A small image classifier, trained from scratch.
Data: trained on capsule endoscopy frames (Kvasir-Capsule), 31.5 epochs.
Rows from block 3 of a small image classifier, named by matrix and row number. Rows with one number within an expert belong to one neuron, the router's apart. Each number is 128 + 24 x the weight over its row's rms, rounded and kept within 0 to 255. All counts start at 0.
Before each expert's rows are labels from the 100 images, of 14976, where the router gives the expert most weight on average: "responds to" is what is common among them. Only what is clearly more common there than usual is listed. The data: capsule endoscopy frames (Kvasir-Capsule). In brackets: how many of the 100.
# router: router (model.blocks.3.mlp.router.weight, 8x160, trained with AdamW), inputs 40-79
# up: expert up (model.blocks.3.mlp.up, 8x160x160), inputs 40-79
# down: expert down (model.blocks.3.mlp.down, 8x160x160, transposed), outputs 40-79

# expert 2
responds to: finding: reduced mucosal view (69)
router.2 [106 115 136 106 103  92  96 101  97  97 106 154 102 137 101 160  96 133 165 143 103  94 151  97 156 159 125 131 160  88 150 129 158 173 152 124 143 168 154 117]
up.23 [128 112 164 128 102 128 128 169  80 166 151 106 128 105 169 128 107 128 146 125  71 128 128 108 103 137 179 117 116 150 128 148 128 128 138 128 128 129 116 159]
down.23 [115 128 128 120 128 128 128 128 128 130 150 128 128 106 128 105 104 177 175 128 128 172 164 128 142 161 192 128 128 128 138 142 128 144 128  75  73  70 176 151]
up.24 [128 133 128 128 128 128 170 111 128 128 187 142 114 128 106 128  62 128 115 128 107 128 128 153  96 128 128  82 128 102  98  92 107 201 121 128 142 128 128  80]
down.24 [ 95 128 128 191 131  94 166 138 116 128 128 128 128 128 121 146  56 128 125 118  96 100 128 101 128 128 128 151 150 154 128 128 128  58 118 128 152 155 128 153]
up.25 [128 128 128 128  78 128 128 128 128 128 174 128 169 128  82 148 133 128 159 128 128 164 128 128 197  97 124 128 128 128 175 128 128 128 155 128 128 119 128 128]
down.25 [128  87 128 109 128 128 103 128 186 128 128 105 128 128 178  99 128  82 127 149 118 128 128 128 128 170 125 179 163 106 176 128  83 166 128 127 128 170 105  78]
up.26 [169 128 144 128 128 160 174 128 122 167 128 128 128 142 207 128 128 128 142 128 196 128 102 128 128 128 142 128 128 128 128 162 128 128 128  99 132 131 128 128]
down.26 [128  95 128 128 128 128 149 128 148 128 151 151 128 172 159 128 128 120 128 118 128 128 128 128 128 128 128  80 111 133 128 128 155 128  89 128  81 128 146 164]
up.27 [128 110 157  83 125  93 128  84 128 159 128 128 134  95 128 128 128 128  90 155 167 111 128 128 128 128 128 122 128 183 128 128 113 106 128 198 128 128 128 128]
down.27 [128 108 128 128 128 128 128 128 141 112 128 128 128 155 128 116 161 143 128 128 128 150 128 128 138 128 128 128 149 128 128 128 128 128 173 128 128 166  97 159]
up.28 [128 128 128 128  78 128 128 160 128 128 135 138  94 128 149 144 128 128 128  93 128 102 185 117 128  85  91 142 128  84 128 128 128 128 128 128 144 128 140 128]
down.28 [ 94 128  97 128 128 128  60 128  74 163 128 154 109 186 128 160 136 159 128 128 136 128 147 142 128  83  90 162 128 163  83  86 128  81 156 128 128 128 128 113]
up.29 [128 105 173 128 128 128 128  95 128 143  72 128 137 128 128 149  88 128 128  81 128 128 149 128 110  92 128 162 128 123 128 128 128 146 128 128 128 128 128 128]
down.29 [128 182 107 167 147 153 144 128 101 128 128 104 110 124  93 128 128 128 128 128 150 114 128  70 156 167 128 171 128 111  85 128 128 128 114 128 110 138 128 131]
up.30 [128 168 101 128 116 128 128 128 128  94 121 128 130 128 128 128 128 146  68 148 128 157 128 165 100 128 128 114 175 128 128 128 128 128 128 134 142 177 128 182]
down.30 [111 128 167 128 128 104 128 102 117 108 165 119 158 139 152 103 122 162 128  99 128  90 100 128 128 128 128 128 128 128 114 119 128 100  96 128 128 131 166 128]
up.31 [128  98 128 128 117 128 128 117 128  83  75 116 128 128 170  78 127 128 186 128 128 128 128 128 128  90 123 185 162 128  98 128 128 161 128 128 128  83 128 128]
down.31 [128 128  78 133 128 128 128  79 128 128 128 128 149  94 172 128 145 119 128 103 138 128 148 128  85 128 128 128  47 128 128 128 100 149 128 128 128 162 164 128]
up.32 [128 128 165 128 128 128 151 157 105 128 164 106 128 128 139 128 128 128  98 128 128 128  74 128 170 128 128 128  92 151 128 128 128 117 101 128 141 151 128 160]
down.32 [203 123 128 159  79 128 113 128 167 128 128 128 128  78 124 162 134 133 111 128 128 128 110  68 128  92 128 128 108  83 139 135 166  42 128 130 119 128 128 117]
up.33 [162  73 128 108 128 128 128 158 173 128 128 186 128 136 128 185 128 136 120 133 128 188 128 142 128 127 128 116 157 144 104 128 162 128 122 105 146  80 128 128]
down.33 [128 156  49 128 132 128  70  77 141 128 128 128 128 116  91 128 150 128 166 128 155 128 153 128  77 128 201 128 119 128 145 128  90 128  66 117 128 147 128 103]
up.34 [164 128 128 216 128 128 128 134 128 128 128 128 112 128 128 128 112  89 128  86 128  88  86 128 135 128 180 128 108 128  93 128 176 128  93 170 128 128  56 128]
down.34 [128 128 163 128  82 170 154 128 104  79 142 128  66 128 145 160 128  75  95 175 164 166  89 128 128 128 128 133 128 128 128 128 128 133 128 128 128 167 128 117]
up.35 [128 128 128  78 154 128  68 152 128 128 126 128 128 174 128 128 128 128 128  99 128 128 128 128 128  90 128 128 110 128 128 128  47 182 128 133 128 128 123 128]
down.35 [115 128 128  92 128 144 128 128 128 128 128 128 123 128  92 128 128 128 128 128 128 130 168  91 128  73 160 128 128 165  58 128 148 128 128 181  83 128 128 208]
up.36 [ 99 178 152 121 170 158 183 121 128 128 128  95 128 128 128 156 128 128 142  91 128 128  71 175 128 128  99  95 128 134 109 128 128 124 119 128 128 128 136 128]
down.36 [128 151 128 115 128 169 149 128 138 128 151 128 141 128 115 128 144 138 125 128 133 128 128  82 128 128 128 128 188 128 128 128 117 128  84 161 186 125  76  77]
up.37 [128 153 159 107 142 128  85 194 119  97 128 128 128  67 150 128 160 128 128 128 171 113 143 128 107 147 128 128 128 128 128 112 128 128 128 137  73 166 124 194]
down.37 [128 128 153 165 166 128  97 128  94 128 128 128 116 128 127 157 128 128 118 111  52  55 177 128 128 122 122 144 128 126 169 128  90 128 128  61 128 153 128 128]
up.38 [128 128 128 168 100 123 128 128 128 128 128 149 137 130 149 162 125 128 128 128 183 128 128 128 128 128 128 100 128 128 128 160 180 128 120 128 177 118 158 128]
down.38 [128 128 122 158 128 128 128 148 128  92 174  87 119 142 128 128 128 190 111 118 128 174 128  78 110 128  91 128 128 114 128 163  99 101 128 128  95 128 117 128]
up.39 [128  58  79 101 153 128 108 140 150 128  88 128 128 101 167 118 151 128 128 128 164 128 128 128 137 101 159 128 128 128 128 128 128 128 128 136 128 128 119 157]
down.39 [128  90 128 103 128  99 128 113 157  67 136  77  77 128 118 128 169 128 129 103 128  75  86 144 166 128 154 128 128 128 128 148  88 121 128 128 128  86 152 127]
up.40 [128 128 157  85  65 128 153 115 105 128 126 168 128 192 128 153 111  65 128 130 128 128  76 128 128 128 128 128 128 128 115 128 128 173 153 149 128 138 128  70]
down.40 [106 128 128 128 123 113  80 162  91 128 128  71 105 128 128 103 128 178 128 128 166 128 162 128 129 170 128 103 128  72 128 174 128 128 168 138 182 128 128 128]
up.41 [152 128 128 128 162 128 157 128 128 128 158 167 167 128  69  91 128 109  58 128 127 128 172 109 128 128  93 180 128 147 114 128 168 128  61 144  58 128 128 120]
down.41 [128 128 128 128 165 111 128 182 128  68 107 165 136 140 128  76 176 128 128 102 128  85 128 128 105 128 165 128 128 195 128  73 152 141  95 128 128 168  98 128]

# expert 5
responds to: finding: ileocecal valve (60); finding: blood fresh (26)
router.5 [120 106  90 100 100 130 135 106 112 116  92 173 108 126 145 130 135 146 163 143 108 143 128 135 136 144 132 143 141 136 162 167 153 116 162 110 142 142 117 139]
up.23 [128 140 128 128 128 128 167 128 128 143 128  93 128 104 161 100 188 128 128 158 128 119 128 128 128 107 128 210  85 103 140 128 128 128 146 128 128 110  35 128]
down.23 [128 128 128 128  83 128 189 155 108 128  84 152 149 128 128 128 173  85 164 143 193 128 128 128  79 128 128 128 128 128 142 147 119 128 128 128 128 128 153 128]
up.24 [153 157 128 128  79 128 128 128 179 128 128 184 109 109 195  91 178  85 128 128 135 128 121 162 128 128 128 128 128 128 128 134 126 128 128 128 100 127 160 128]
down.24 [128 128 152 128 168  93 184 128 156 141 128 128 108 142 192 183 128 128  95  91 161 152 142 128 128 128 113 128 115 128 128 128 128  95 128 128 128 128 128 102]
up.25 [156 128 128 128 159  94  73 128 128 128 128  60 138 128 135  98 128 128 128 171 181 128 128 140 165  83 128 128 130 128 117  84 128 128 128 128 128 128 128 152]
down.25 [128 128 128 128 128 128 128 128  79 128 106 128 128 128 128  95 135 128  92 122 128 128 128 109 124 131 152  71 128 128 174 128 135 148 157 128 150 186 128 179]
up.26 [124  99 128 119 129 128 121 135 125 143  97 128 155 104 166 128 128  82 165 113 105 128 154 115 151 119 163 102 128 128 159 151 136 128 128 128 128 128 128 120]
down.26 [128 150 139 128 128 117 193 128 116 128 128 167 128  54 168 139 128 140 159 128  80 128 128 128 128  99 165  76 128 128 128 128 128 102  97 160 128 125 143 103]
up.27 [106 187 131 128 128 128 128 170 134 128 128 128 128 128 128 128 105 151 128 117  96 128 128 128  70 128 128 128 136 141 128 128 128 128 125 128 105 128 138 128]
down.27 [196 136 137 128 103 168  74 131  74 114 117 163 161 136 128 175 145 128 128 167  81 128 111 129 173 164 159 128 128 128  71 168 128 100 162 128 131 152 128 128]
up.28 [128 141  99 128 129 167 102 128 128 116 139 127 160 128 128 128  84 144 128  92 128 193 128 143 128 128 166 128 128 128 128 141  78 168 159 128  50 128 128 128]
down.28 [128  58 130 140 128 135 117 149 128 128 188 128 128 144 128 128 128 128 145 128 162 181 128 128 128 128 128 128 112 192 128 102 128 128 128 128 100 128 128 161]
up.29 [128 128 152 131  74  74 128 128 128 109 128 128 128 175 128 146 128 128 157 128 165 128 128 154  81 128  60 111 128 128 108 109  83 116  82 182 151 128 128 115]
down.29 [113 128 128  89 116 128 114 128  93 151 128 124 128 153 128 128 100 128 128 128 128 128 152 128 160  92  95  89 162 156 128 128 128 152 128 128 128 184 111 128]
up.30 [128 128  79 128 128  91 160 128 128 128 128  97 128 128 128 128 128  99 128  88 179 150 115 187 153 128 121 128 131 128  96 128 128 135 128 113 136 128 119  84]
down.30 [123 122 128 128 137 181 128 145 167 128 128 128  97  94  84 160  96 128 187 119 142 128 128  70 128 176 169 128 128  93  95 128 128 128 128 128 128 128 128  82]
up.31 [165 128 128  95 128 128 128 128 122 134 142  93  95 109 177  71 128 128 128 117 182 128  72 129  99  85 137 128 128 108 128  86 128 128 128 138 132 128 128 128]
down.31 [ 86 128  66 128 115 128 128 128 128 108 128 128 128 128 132 128 101 161 128 124 185 166 128 128 167 132 123 128 102 161 101 128 128 128 133 128 128 105  78 152]
up.32 [ 99 148 161 156 128 123 128 128 128 104 169 162 128  85 159 128  99 128  82 127 150 128 101 128 175 128 128 128 128 128 128 135 128 115 121 158 167 128 128 128]
down.32 [155 128 128 128 128 139 168 143 128 128 117 128 128 160  90 128 148 130 117 150 128 139 128 128 128 128  73 128 149  89 128 128 131 128 160 128 128 163 128 128]
up.33 [200 128 128 124 128  79 128 154 193 128 110 188 140 107 114 137 141  87  92 128 128 128 162 128 128 128 118 128 128 128 124 153 161 128 128 104  95 112  65 131]
down.33 [ 91 167 128 128 136 131 150 136 128 108 128 128 118 151 128 188 128 128 128 128 128 128 128  81  78 128 128 156 117 165 169 117 128 128 107 128 128 183 104 128]
up.34 [128 110 128  94 128 185 156 182 128 163  68 115  93  70 128 129  76 146 113 120  87  89 141 128 128 136 128 161 128 128 128 128 152  91  88 128 128  98 128 123]
down.34 [163  47 116 128 128 159 132 156 148 109 175 128 177 128 168 128 170 128 128 127 157 145 148 128 111  88 128 105 138 206 167 128 128 128 128 111 128 102 128  93]
up.35 [128 160 128 128 128  83 144 128 128 128 128 128 128 128 161 128 128 128  81 128 112 116 128 128 149 128 169 147 148 180  91 128 185 128 128 128 147 155  90  90]
down.35 [192 128  95 128 165 157 131 124 128 128 130  83  85 178 128 128 136 150 137 128 128 128 122 108 132 128 104 143 128 138 128 128 172 145 128  67 116 135 128 128]
up.36 [185 128 128  86 128 128 128 128 128 128 128 128 128 128 128 128  78 128 128 108  52 128 104  62 128 128 128 128  98 128 162 128 137 128 128 128 117 124 128 128]
down.36 [128 128 128 128 189 128 146 172  87 117 139 128 128 182 190 128 118 128 128 128  87 128 141 161 128 128 128 128 128 128 160 146  83 112 122 128 170 128 128 100]
up.37 [128 128 157 162 134 152 144 110 138 128  81 110 195 144 118 101 157 128 128  90 128 158 141 145  79 106 131 128 111 134  58 128 111 169 128 163 153 128 119 128]
down.37 [165 146 128 119 123 110 116 108 128 102 128  82 128 146 128 142 128 138 119 109 165 101 128  94 170 143 128 128 132 128 128 104 152 177 128 185 107 128 128 128]
up.38 [146 167 128 189  97 126 103 128 128 128 134  82 128 148 128 128 105 128 128 128 173 128 128 128 177 128 128 130 128 128 115 128 128 128 128 128 159 128 241 128]
down.38 [128 176 128 128 128 128  92 142 167 151 128 150 137 140 128 128  95  91 128 111  52 128  79 100 128 128 150 128 104 104  57 100 128 128 128 128 113  87 128  79]
up.39 [149  96 128 128 128 116 128 128 128 155 128  90 121 128 176 128 128 124  36  81 128 174  71 106 128 175 104 173 128 167 110 150 128 128 164 104 184 194 128 128]
down.39 [128 124 128 128 130 128 112 154 128  96 128 105 128 165 126 137  80 153 128 124 128 159 141 128 176 157 128 128  87 128 128  94 128 106 128 114 177 128 128 153]
up.40 [104 151 156 128  94  64 114 128 180 128 157  93 150 122  60 128 165 128  87 159 128 146 128 128 140 128  88 128 128  99 128 128 129 155 150 183 136 128 128 103]
down.40 [128 174 120 128 128 128 180 128 121 128  58 116 128 128 174 168 114 128 128 128  77  87 169  82 128 170 128 128 128 128 128 128 128 128 156  84 154 153  93 128]
up.41 [128 122 128 128  92 128 128 128 128 137 128 183 128 128 128 128 167 128 128 144 128 158 128  65 178 128 128 128 105  75 128  86 128 189  87 128 109 118 128 128]
down.41 [109 128 128 128 158  87 128 128 128  83 175 128 128 128 112 135 157 147 128 128 128 128 128 120 128 128  97 128  56 128 128 128  77  90 128 128 128 128 151 128]

# expert 4
responds to: finding: ileocecal valve (74)
router.4 [100 102 108 116  88 117  82 125 163 106 110 132 187 128 107 136 167 143 155 134 102 138 150 127 166 165 163 111 141 120 170 125 180 123 161 117 147 141 125 156]
up.23 [177 128 128 128 128 172 146 171 128 128 128 150 128 128 128 147 112 128 115  93 210 158  56 143 176 170 117 128 128 175 128 128 118  94 128  84 122 128  99 151]
down.23 [158 148 128 128 128 128  99 128 128  77  86 128 128 114 128 128  95 191 148  76 128 121 137 128 147 147 128 156 128 128 128 128 183 139  77 100 128 128  94  96]
up.24 [128 203 100 132 128 144 128 128 169 110 161  98 128 128 128 112 114 128 104 135 142 128 128  77 128 122 128 153 105 128 130 178 146 128 142 128 148  95  96 128]
down.24 [128 125 128 174 128 199 128 128 120 170 128 128 128 128 128 128 128 111 128 157  50  94  97 128  95 158 128 128 146 128 116 128 128 128 128 145 128 146  83 128]
up.25 [132 126 128 128  78 128 159 128 101 128 143 128 128 128 125  81 128 128 148 128 128  92 128 128 128 128 128 110 128  80 128  49 128 157  65 128 163 128  71 128]
down.25 [158 128 173 186 128  81 128  78 156 128 142 128 116 128 128 128  71 128 169 116 128  88 128  53 128 128  98 190 128 104 128  91 128 116 128 128 128 133 128 128]
up.26 [161 128 138  83 118 128 128 133  67 128 128 128 135 187 128 128 139 128 128  87  97 128 128 128 128  88 128 105 194 128 120 135  61 128 128 128 126 128 128 119]
down.26 [154 128 128 155 128  97 128 188 128 128 142 128 128  52  88 130 128 128 159 128 128 119 128  42  87 128 135  98 130 128 128 115 169 128 158 128 105 112  71 113]
up.27 [128 105 128 128 154 128 104 132 128 128 128 100 104 129 117 128 137 128  99 159 106 128 128 128 128 128  70 128  97 128  71 141 140 164 200 128 108 105 128 128]
down.27 [108 128 151 128 128 128 135 128 152 128 128 206 128 128 128 145 128 128 128 145 128 128 128 119 128 128 128 128  74 135 128 128 128 128  94 128 128 128 128  85]
up.28 [128 128  83 110 144 128 155 155 152 108 138 128  72  90 107 151 128 107 128 128 128 128 128 128 128 144 176 128 149 128  99 145 128 128 120 128  82 100 128 128]
down.28 [128 128 160  83 128 128 128 108  87 128 148 108 125  92 128 134 128 160 128 169 128 128 157 105 142 128 171 146 146 128 128 128 128  98 166 144 128 128 128 110]
up.29 [128 128 155 160 122 128  54 128 128  82 176 128 128 128 157  76  87  88 112 106 128  73  87 126 128 128 128 128 128 179 146 107 151 128 173 128 128 128 153 128]
down.29 [128 128 128 128 128 128 128 154 147 100 128 159 183 128 128 128  76  93 172 114 128 164  89  63 161 138 113 172 128 128 128 128 170  93 159 128 128 168 109 128]
up.30 [128 128 128  95 128 128 133 128 128 128 128 107 166  89 128 128 155 110 128 128 128 128 128 128 128 128 115 106 128 180 128  87 128 128 128  82 128  71 128 128]
down.30 [128  96 128 128 138 110 128 128 128 149 128 152 119  96 147 128 128 128  91  78 128 143 138 136 142 128 157 120  85 128 128 115 186 148 128 128 128 128 148 109]
up.31 [128 108 120 128 150 130  93 100 129 128 128 146 146 156 109 115 128 128 128 128 120 128 128 128  52 128 128 122 163 128 107 106  89  90 128 128 128 156 162 128]
down.31 [ 78 132 128 128 128 110 128 128 128 128 109  73 128 128 128 128 128 112 128 145 118 141 128 128 101 128 129 128  96 128 157  69 147 128  99 147 156 148  96 128]
up.32 [128 164 128 144 125 150 128 145 194 118 120 142 200 128 128 128 118  90 168 128 128 128 165 128 128 128 128  85 134 128 128 114 128 122 100 128 190 128 128 169]
down.32 [128 134 128 147 128 148 128 128 133 150 128 128 128 179 128  83  97 142 144 128 128 104 128 127 128  71 154 128 129 145 128 128 116 128 126 128 109  87 105 173]
up.33 [128 128 173 128 128  79 128 128 156 128 128 128 161 113 128 146  67 128 128 128 128 164 107 128 128 156 128 128 145 128  80 128 128 146 128 106 128 148 128 128]
down.33 [159 125 128 128 128 128 112 128 159 143 184 128 128 125 128 128 128 152 110 133 128 128 128 122 128 170 158 128 114  60 108 160 128 128  84 161 170 128 128 102]
up.34 [163 128 170 107 128  92 101 138 128  98 117 128 128 128 128 128 128 104 128 128 154 114 128 128 135 164  92 128 128 102 119 149  97  78 107 136 128 128 116 128]
down.34 [128 128 143 128 151 128  67 145 128  88 128 100 128 128 128 103 128 128 128 133 128 108 128 128 112 164 128 136 128 128 153  92 128  87 111 106 128 207 128 188]
up.35 [118 128 128 128 128 128 128 168 173 127 152 101 128 101 128 128 156 122 128 107 158 128 112 101 128  82 111 128 128 128 128 149 144 169 108 128 119 128 128  88]
down.35 [128 128 128 106 128 128 113 149 122  81 178  90 102 162 128  90 128 128 128 187 128 128 157 132 128 121 114 128 128 128 128  95 110  81 150 181 162 128 128 128]
up.36 [119 128 128 110 128 108 128  75 136 128 151 128 128 119  94 170 128 128 128 128 128 128 112 128 107 121 128 128  80 130 104 128 128 130 115 128 150 128 128 128]
down.36 [128  96  97 153 149 154 128  88 136 176  91 128  94 128 128 128 128 155 128  82 119  95 128 122 107 128 128 128  82 128 119 128 128 171 128 128  83  57 156 120]
up.37 [128 176 128 152 128 128  54 121  92 128 159 128 180 128 128 115 128 164 128 128 128 133 179  89 128 128 128 151 165 128 128 113 103  81 127 122 128 128 128 128]
down.37 [114 176 128 128 128 128 128 128 128 116 151 112 128  82 159 128 105 128 128 142 128 211 128 163 128 132 128 128 109 128  87 128 105 136 117 128 170 106 142 128]
up.38 [128 128 128 128  79 159 128 179 128 128 117 128 128 128 126 128 128 113 128 128 118 113 177 128 128 128 128 128 145 128 128 178 128  80 141 158 128 110 128 128]
down.38 [165 128 153 111 128 169 128 185 128 128  86 107 140 128 169 128 138 128 128 144 128 128 144 128 133 128 163 138 128 128 147 143 128 128 128 145 128 128 128 116]
up.39 [128 114 128  68 127 128 128 128 128 152  81  64 162 128 128 128 128 100 123 128 128 151 128 128 128 128 128 128 128 144 144 101 128 128 105 128 128 128 128 101]
down.39 [128 128 128 128 128 105 156 128 128 149  89 128 128 128 128 128 128 128 136  72 128 128  92 103 128 128  84 128 128 128 110 111 160 117 128 128 159 145  76 128]
up.40 [128 128 128 128 128 128 128 138 128 107 150  88  95 136 128 128 101 132 128 128 145 126 134 138 120 135 128 110 128 162 116 128  88 117 128 107  99 128 128 110]
down.40 [156 128 128 113 108  85 167 168 114  97  94 128 128 102  13 158 128 103 117 128 128 128 128 128 140 128 128 135 163 198 128 128 128 128 134 128 128 128 128 128]
up.41 [158 170 139 159 128 174 186 128 168 128 114 128 150 128 103 153 150  97 128 114 128 128 128 167 128 128 128 128 128 128 158 128 128 128 128 108 158 128 128 128]
down.41 [128 188 128 128 128 154 128 128 128 128 128 129 128  61 110 128 128 197 128 120 128 128 128 128 128 116 126 128 158 128 200 128 128 128 105 107 129 128  70 128]

# expert 3
responds to: finding: pylorus (40)
router.3 [ 86 160  94  94 163 128 129 135 105 113 116 136 111 114 119 119 129 179 166 130  75 123 135  87 129 145 144 132 142 105 138 143 166 169 148 151 129 140 155 164]
up.23 [137 128 128 113 128 128  67 101 128 101 102  88 128 128 101 182 128  84 128 128 128 128 107 111 118 103 128 128 101 128 128 128 152 109 101 197 156  73 128 128]
down.23 [ 83 185 128 146 128 128  90 128 142 128 128 128 118 128 128 128 171 128 128 121 128 152 128 128 117 173  69  85 128 128 128 144 128 128 128 174  77 126 128 107]
up.24 [128 128 128 128 128  69  89 128  85 128  60 128 128 167 128 128 160  69 128 138 149 128 156 154 128 128  92  91 140 128 178 128 128 118 104 128  96 142 128 109]
down.24 [152  74 133 164 106 125 133 128 128 170 128 128 128 128 141 128 167  98 128 128  47 174 128 129 128 179 128 114 128 180 128 106 128 128 128 128  97 111 128 128]
up.25 [128 153 128 192 128 156 106 128 128 158 154 106  92 205  98 128 151 128  64 128 128 172 128 206 128 152 128 128  63 112 128 129 128 123 102 128 128 169 128 128]
down.25 [128 128 128 142 128 128 140 128 128  68 128 153 128 128 169 128 128 128 128 128 128  88 128 116 128 150 128 128  68 128 128 128 128 128 128 118 128 128 128 128]
up.26 [128 128 101 120 128 153 128 146 128 128 101  94  94 128 128  95 128 134 128 128 128 128  92 128  77 137 128 128 144 203  61 128 100 128 111 128 104 128  89 128]
down.26 [128 128 100  73 128 183 115 128 128 153 182 108 106 128 128 128 136 128 128 128 128  90 145 128 128 114 125 173 150 128 128 128 126 128 128 128 146 128 105 128]
up.27 [128 128  66 128 128 107  56 167 128 128 128 128 128 105 112  75 137  95  97 128 166 128 128 128 128 128 128 128  85  52  91  84 128 128 100  73 128 128 128 128]
down.27 [128 109 155 158 172 172 128 127 128 128 184 128 128 128 103 128 104  88 178 151 154 128 142 128 119 128 184 128 128 128 128 128  91 128 128 128 128 128 128 127]
up.28 [ 57  87 128 128  54 116  98 149 128 128 115 128 220 128 113 128 132 128 128  93 128 128 140 115 128 112 120 128 177 176 128 128 128 161 128 128 128 128 128 150]
down.28 [128 129 165 121 110 128 117 128 125 128 151 128 128 128  83 100 128 128 170 159  82 116 149 184 128 141  94 128 128 128 128 128 150 182 106 128 128 128 128 142]
up.29 [ 94 149 128 128 128 128 128 128 128 128 112  79 128 128 110 128 156  83 128  97 128 154 128  82 128 128 128 103 177 128 128 159 128 128 161  86 128 128 154 128]
down.29 [128  93 128 120 128 167 128 128 208 128 128  55 128 128  81 128 128 128 128 161 128 128 128 128 128 130 128  76 128 172  80 123 128 128 121 144 128 128 114  93]
up.30 [101 157 128 128 128 128 128 128 128 106 128 128 162 110  76 128 172 136 107 128 128 128 128 128 158 128 106 128  87 128  88 138 128 128 128 183 107  62 128 128]
down.30 [128 106 182 121 134 111 128 100  88  52 184 128 111 150 115 128 128 128 128 128 134 162 175 128 141 139 113 128 128 128 143 162 128 128 149 150 162 120  96 128]
up.31 [128 136 102 128 112 128 128 128 136 128 128 158 206 128 128 109 128 128 128 162 121  84 128 128 128 128 128 128 128 128  86 128 141 184 105  88 128 148 128 128]
down.31 [128 128  76 128 135 150 127 128 128 120  91 126 170  69 128 128 128 154 120 128  99 128 130 128 128 150 128 128 128 128 175 128 154 113 151 128 128 128 110 128]
up.32 [ 33 144  99 128 171 128 128 128 131 128 106  78 164 128 128 128 147 142 128 128 173 168 128 160 128 128 166 104 128 128 128 150  54  63 128 109 128  83 126 156]
down.32 [151  90 129 128 128 128 165 128 128 196 131 128 130 128 132 128 128 128 128 128 128 197  93 168 128 147  85 128 166 117 164 128 128  95 128 171 163 128 128 128]
up.33 [128 128 175 101 136 134 144 128 138 128 140 128 105 128 128 210 128 162 129 117 107 128  56 138 128 128 179 128 128 133 128 155 128 167 176 125 128 112 128 128]
down.33 [ 75 106  86 128 128 128 128 106  68 128 129 154 128 145 128 113 128 128 128 128 128 152 128 128  91 182 103 128 128 128 141 124 128  80 128  80 128 179 142 130]
up.34 [128 128 154 128 128 128 128 128 128 128 128 119 128 128 128 157 198 149 128 159 128 101 128  69 157 131 128 144 128 165 148 110 128 128 109 109 107 128  98 136]
down.34 [128 128 178 175 128  99 128 128 150 128 103 128  98 128 128 128 107 117 128 139 156 128 178  90 128 200 128 128  70 128 128 128 128 111 128 165 128 165 129 126]
up.35 [ 84 128 194 128 128 128  83 154 128 128 128 143 130 128 128 100 117 164 105 128 128 128 108 128 128 112 102 149 180 218 149 154  99 128 112 128 108 128  86 128]
down.35 [ 91 170 170 128 140 128 107 128 213 121 119 122 128 128 128 172 128 128 161 194  88 112 128 128 142 111 100 128 104  70 146 128 153 128 161  93 128 128  78 128]
up.36 [147 128 125 128 128 128 130 103 128 219 128 128 128 171  82 104 140 181 170 128  97 128 147 128  78 143 170 133 128 128 103 128  96 145  97 145  84 128 104 137]
down.36 [128 103 128 128  72 128 138 128 128 112  98 128 173 128  99 128 128 128  94 108  96 117 128 128 128 102 112 140 147 128 112 128 147 128 159 128 128 186 136 128]
up.37 [128  97 128 128 128 128  92 152  81 174 120 128 128 169 128 128 158 128 188 128 120 125 128 203 136 128 128 128 117 140  86 128 128 152  75 132  98 151 128 105]
down.37 [ 87 104  99 128 209  99 180 118 113 128 128 128 128 128 128 128 114 128 138 187 128 128 128 114 128 136  77 128 128 128 128 128 128 128 124  99 128 162 130 128]
up.38 [169 128 100 128  74 122 202 128 128 158 128 103 128 128 128 128 128  77 128 120 190 128 128  97 100 128 128 132 159 128 128 128 141  76 143 163 121 128 120 128]
down.38 [131 128 128 110 122 169 128 128 128 152 174  80 152 128 166  82 149 128 128 128 128  96 103 141  89 107 183  89 161 128 128 128 128 128 150 128  82 185 128 128]
up.39 [128 128 131 128 128 181 128 128 128 128 128 128 128 128 128 162 128 144 128 190 124 128  65 128 128 128 117 128 128 128 128 128 128  85 115 138 128 128 213 149]
down.39 [128 147 122 145 128 100 128 128 128 128  89  78 128 204 128 128 128 128 128 128  98 128 134 128 128 128 163  94 153 128  74 128 153 128  78 128 128 128 132 128]
up.40 [128 128 128 150 128 128 157 100 128 178 128 147 128 165 144 128 183 147 128 128 128 128 128 140 128 128 141 128  80 128  99 128 132 122 128 100 128 128 131 128]
down.40 [120 128 142 128 128 163 128  91 128 140 128 128 162 128 128 163 128  94 128 118 135 122 152 128 147 128 128 128 128 113 128 128 128  83 128 172  99  99 140 128]
up.41 [128 136 160 144 148  99 117 138 128 128 128 128 128 137 197 128 141  96  98 129 117 128 128 128 128 128 128 128 128 188 122 109 128 128  81 151 115 141 128 148]
down.41 [128 128 107 128 138 128 164 122 112 179 128 131 128 177 103 159 128 128 128 128 128 128  81 128 128 128 126 119 128 107  91 128 128  85 105 113 128 128 128  94]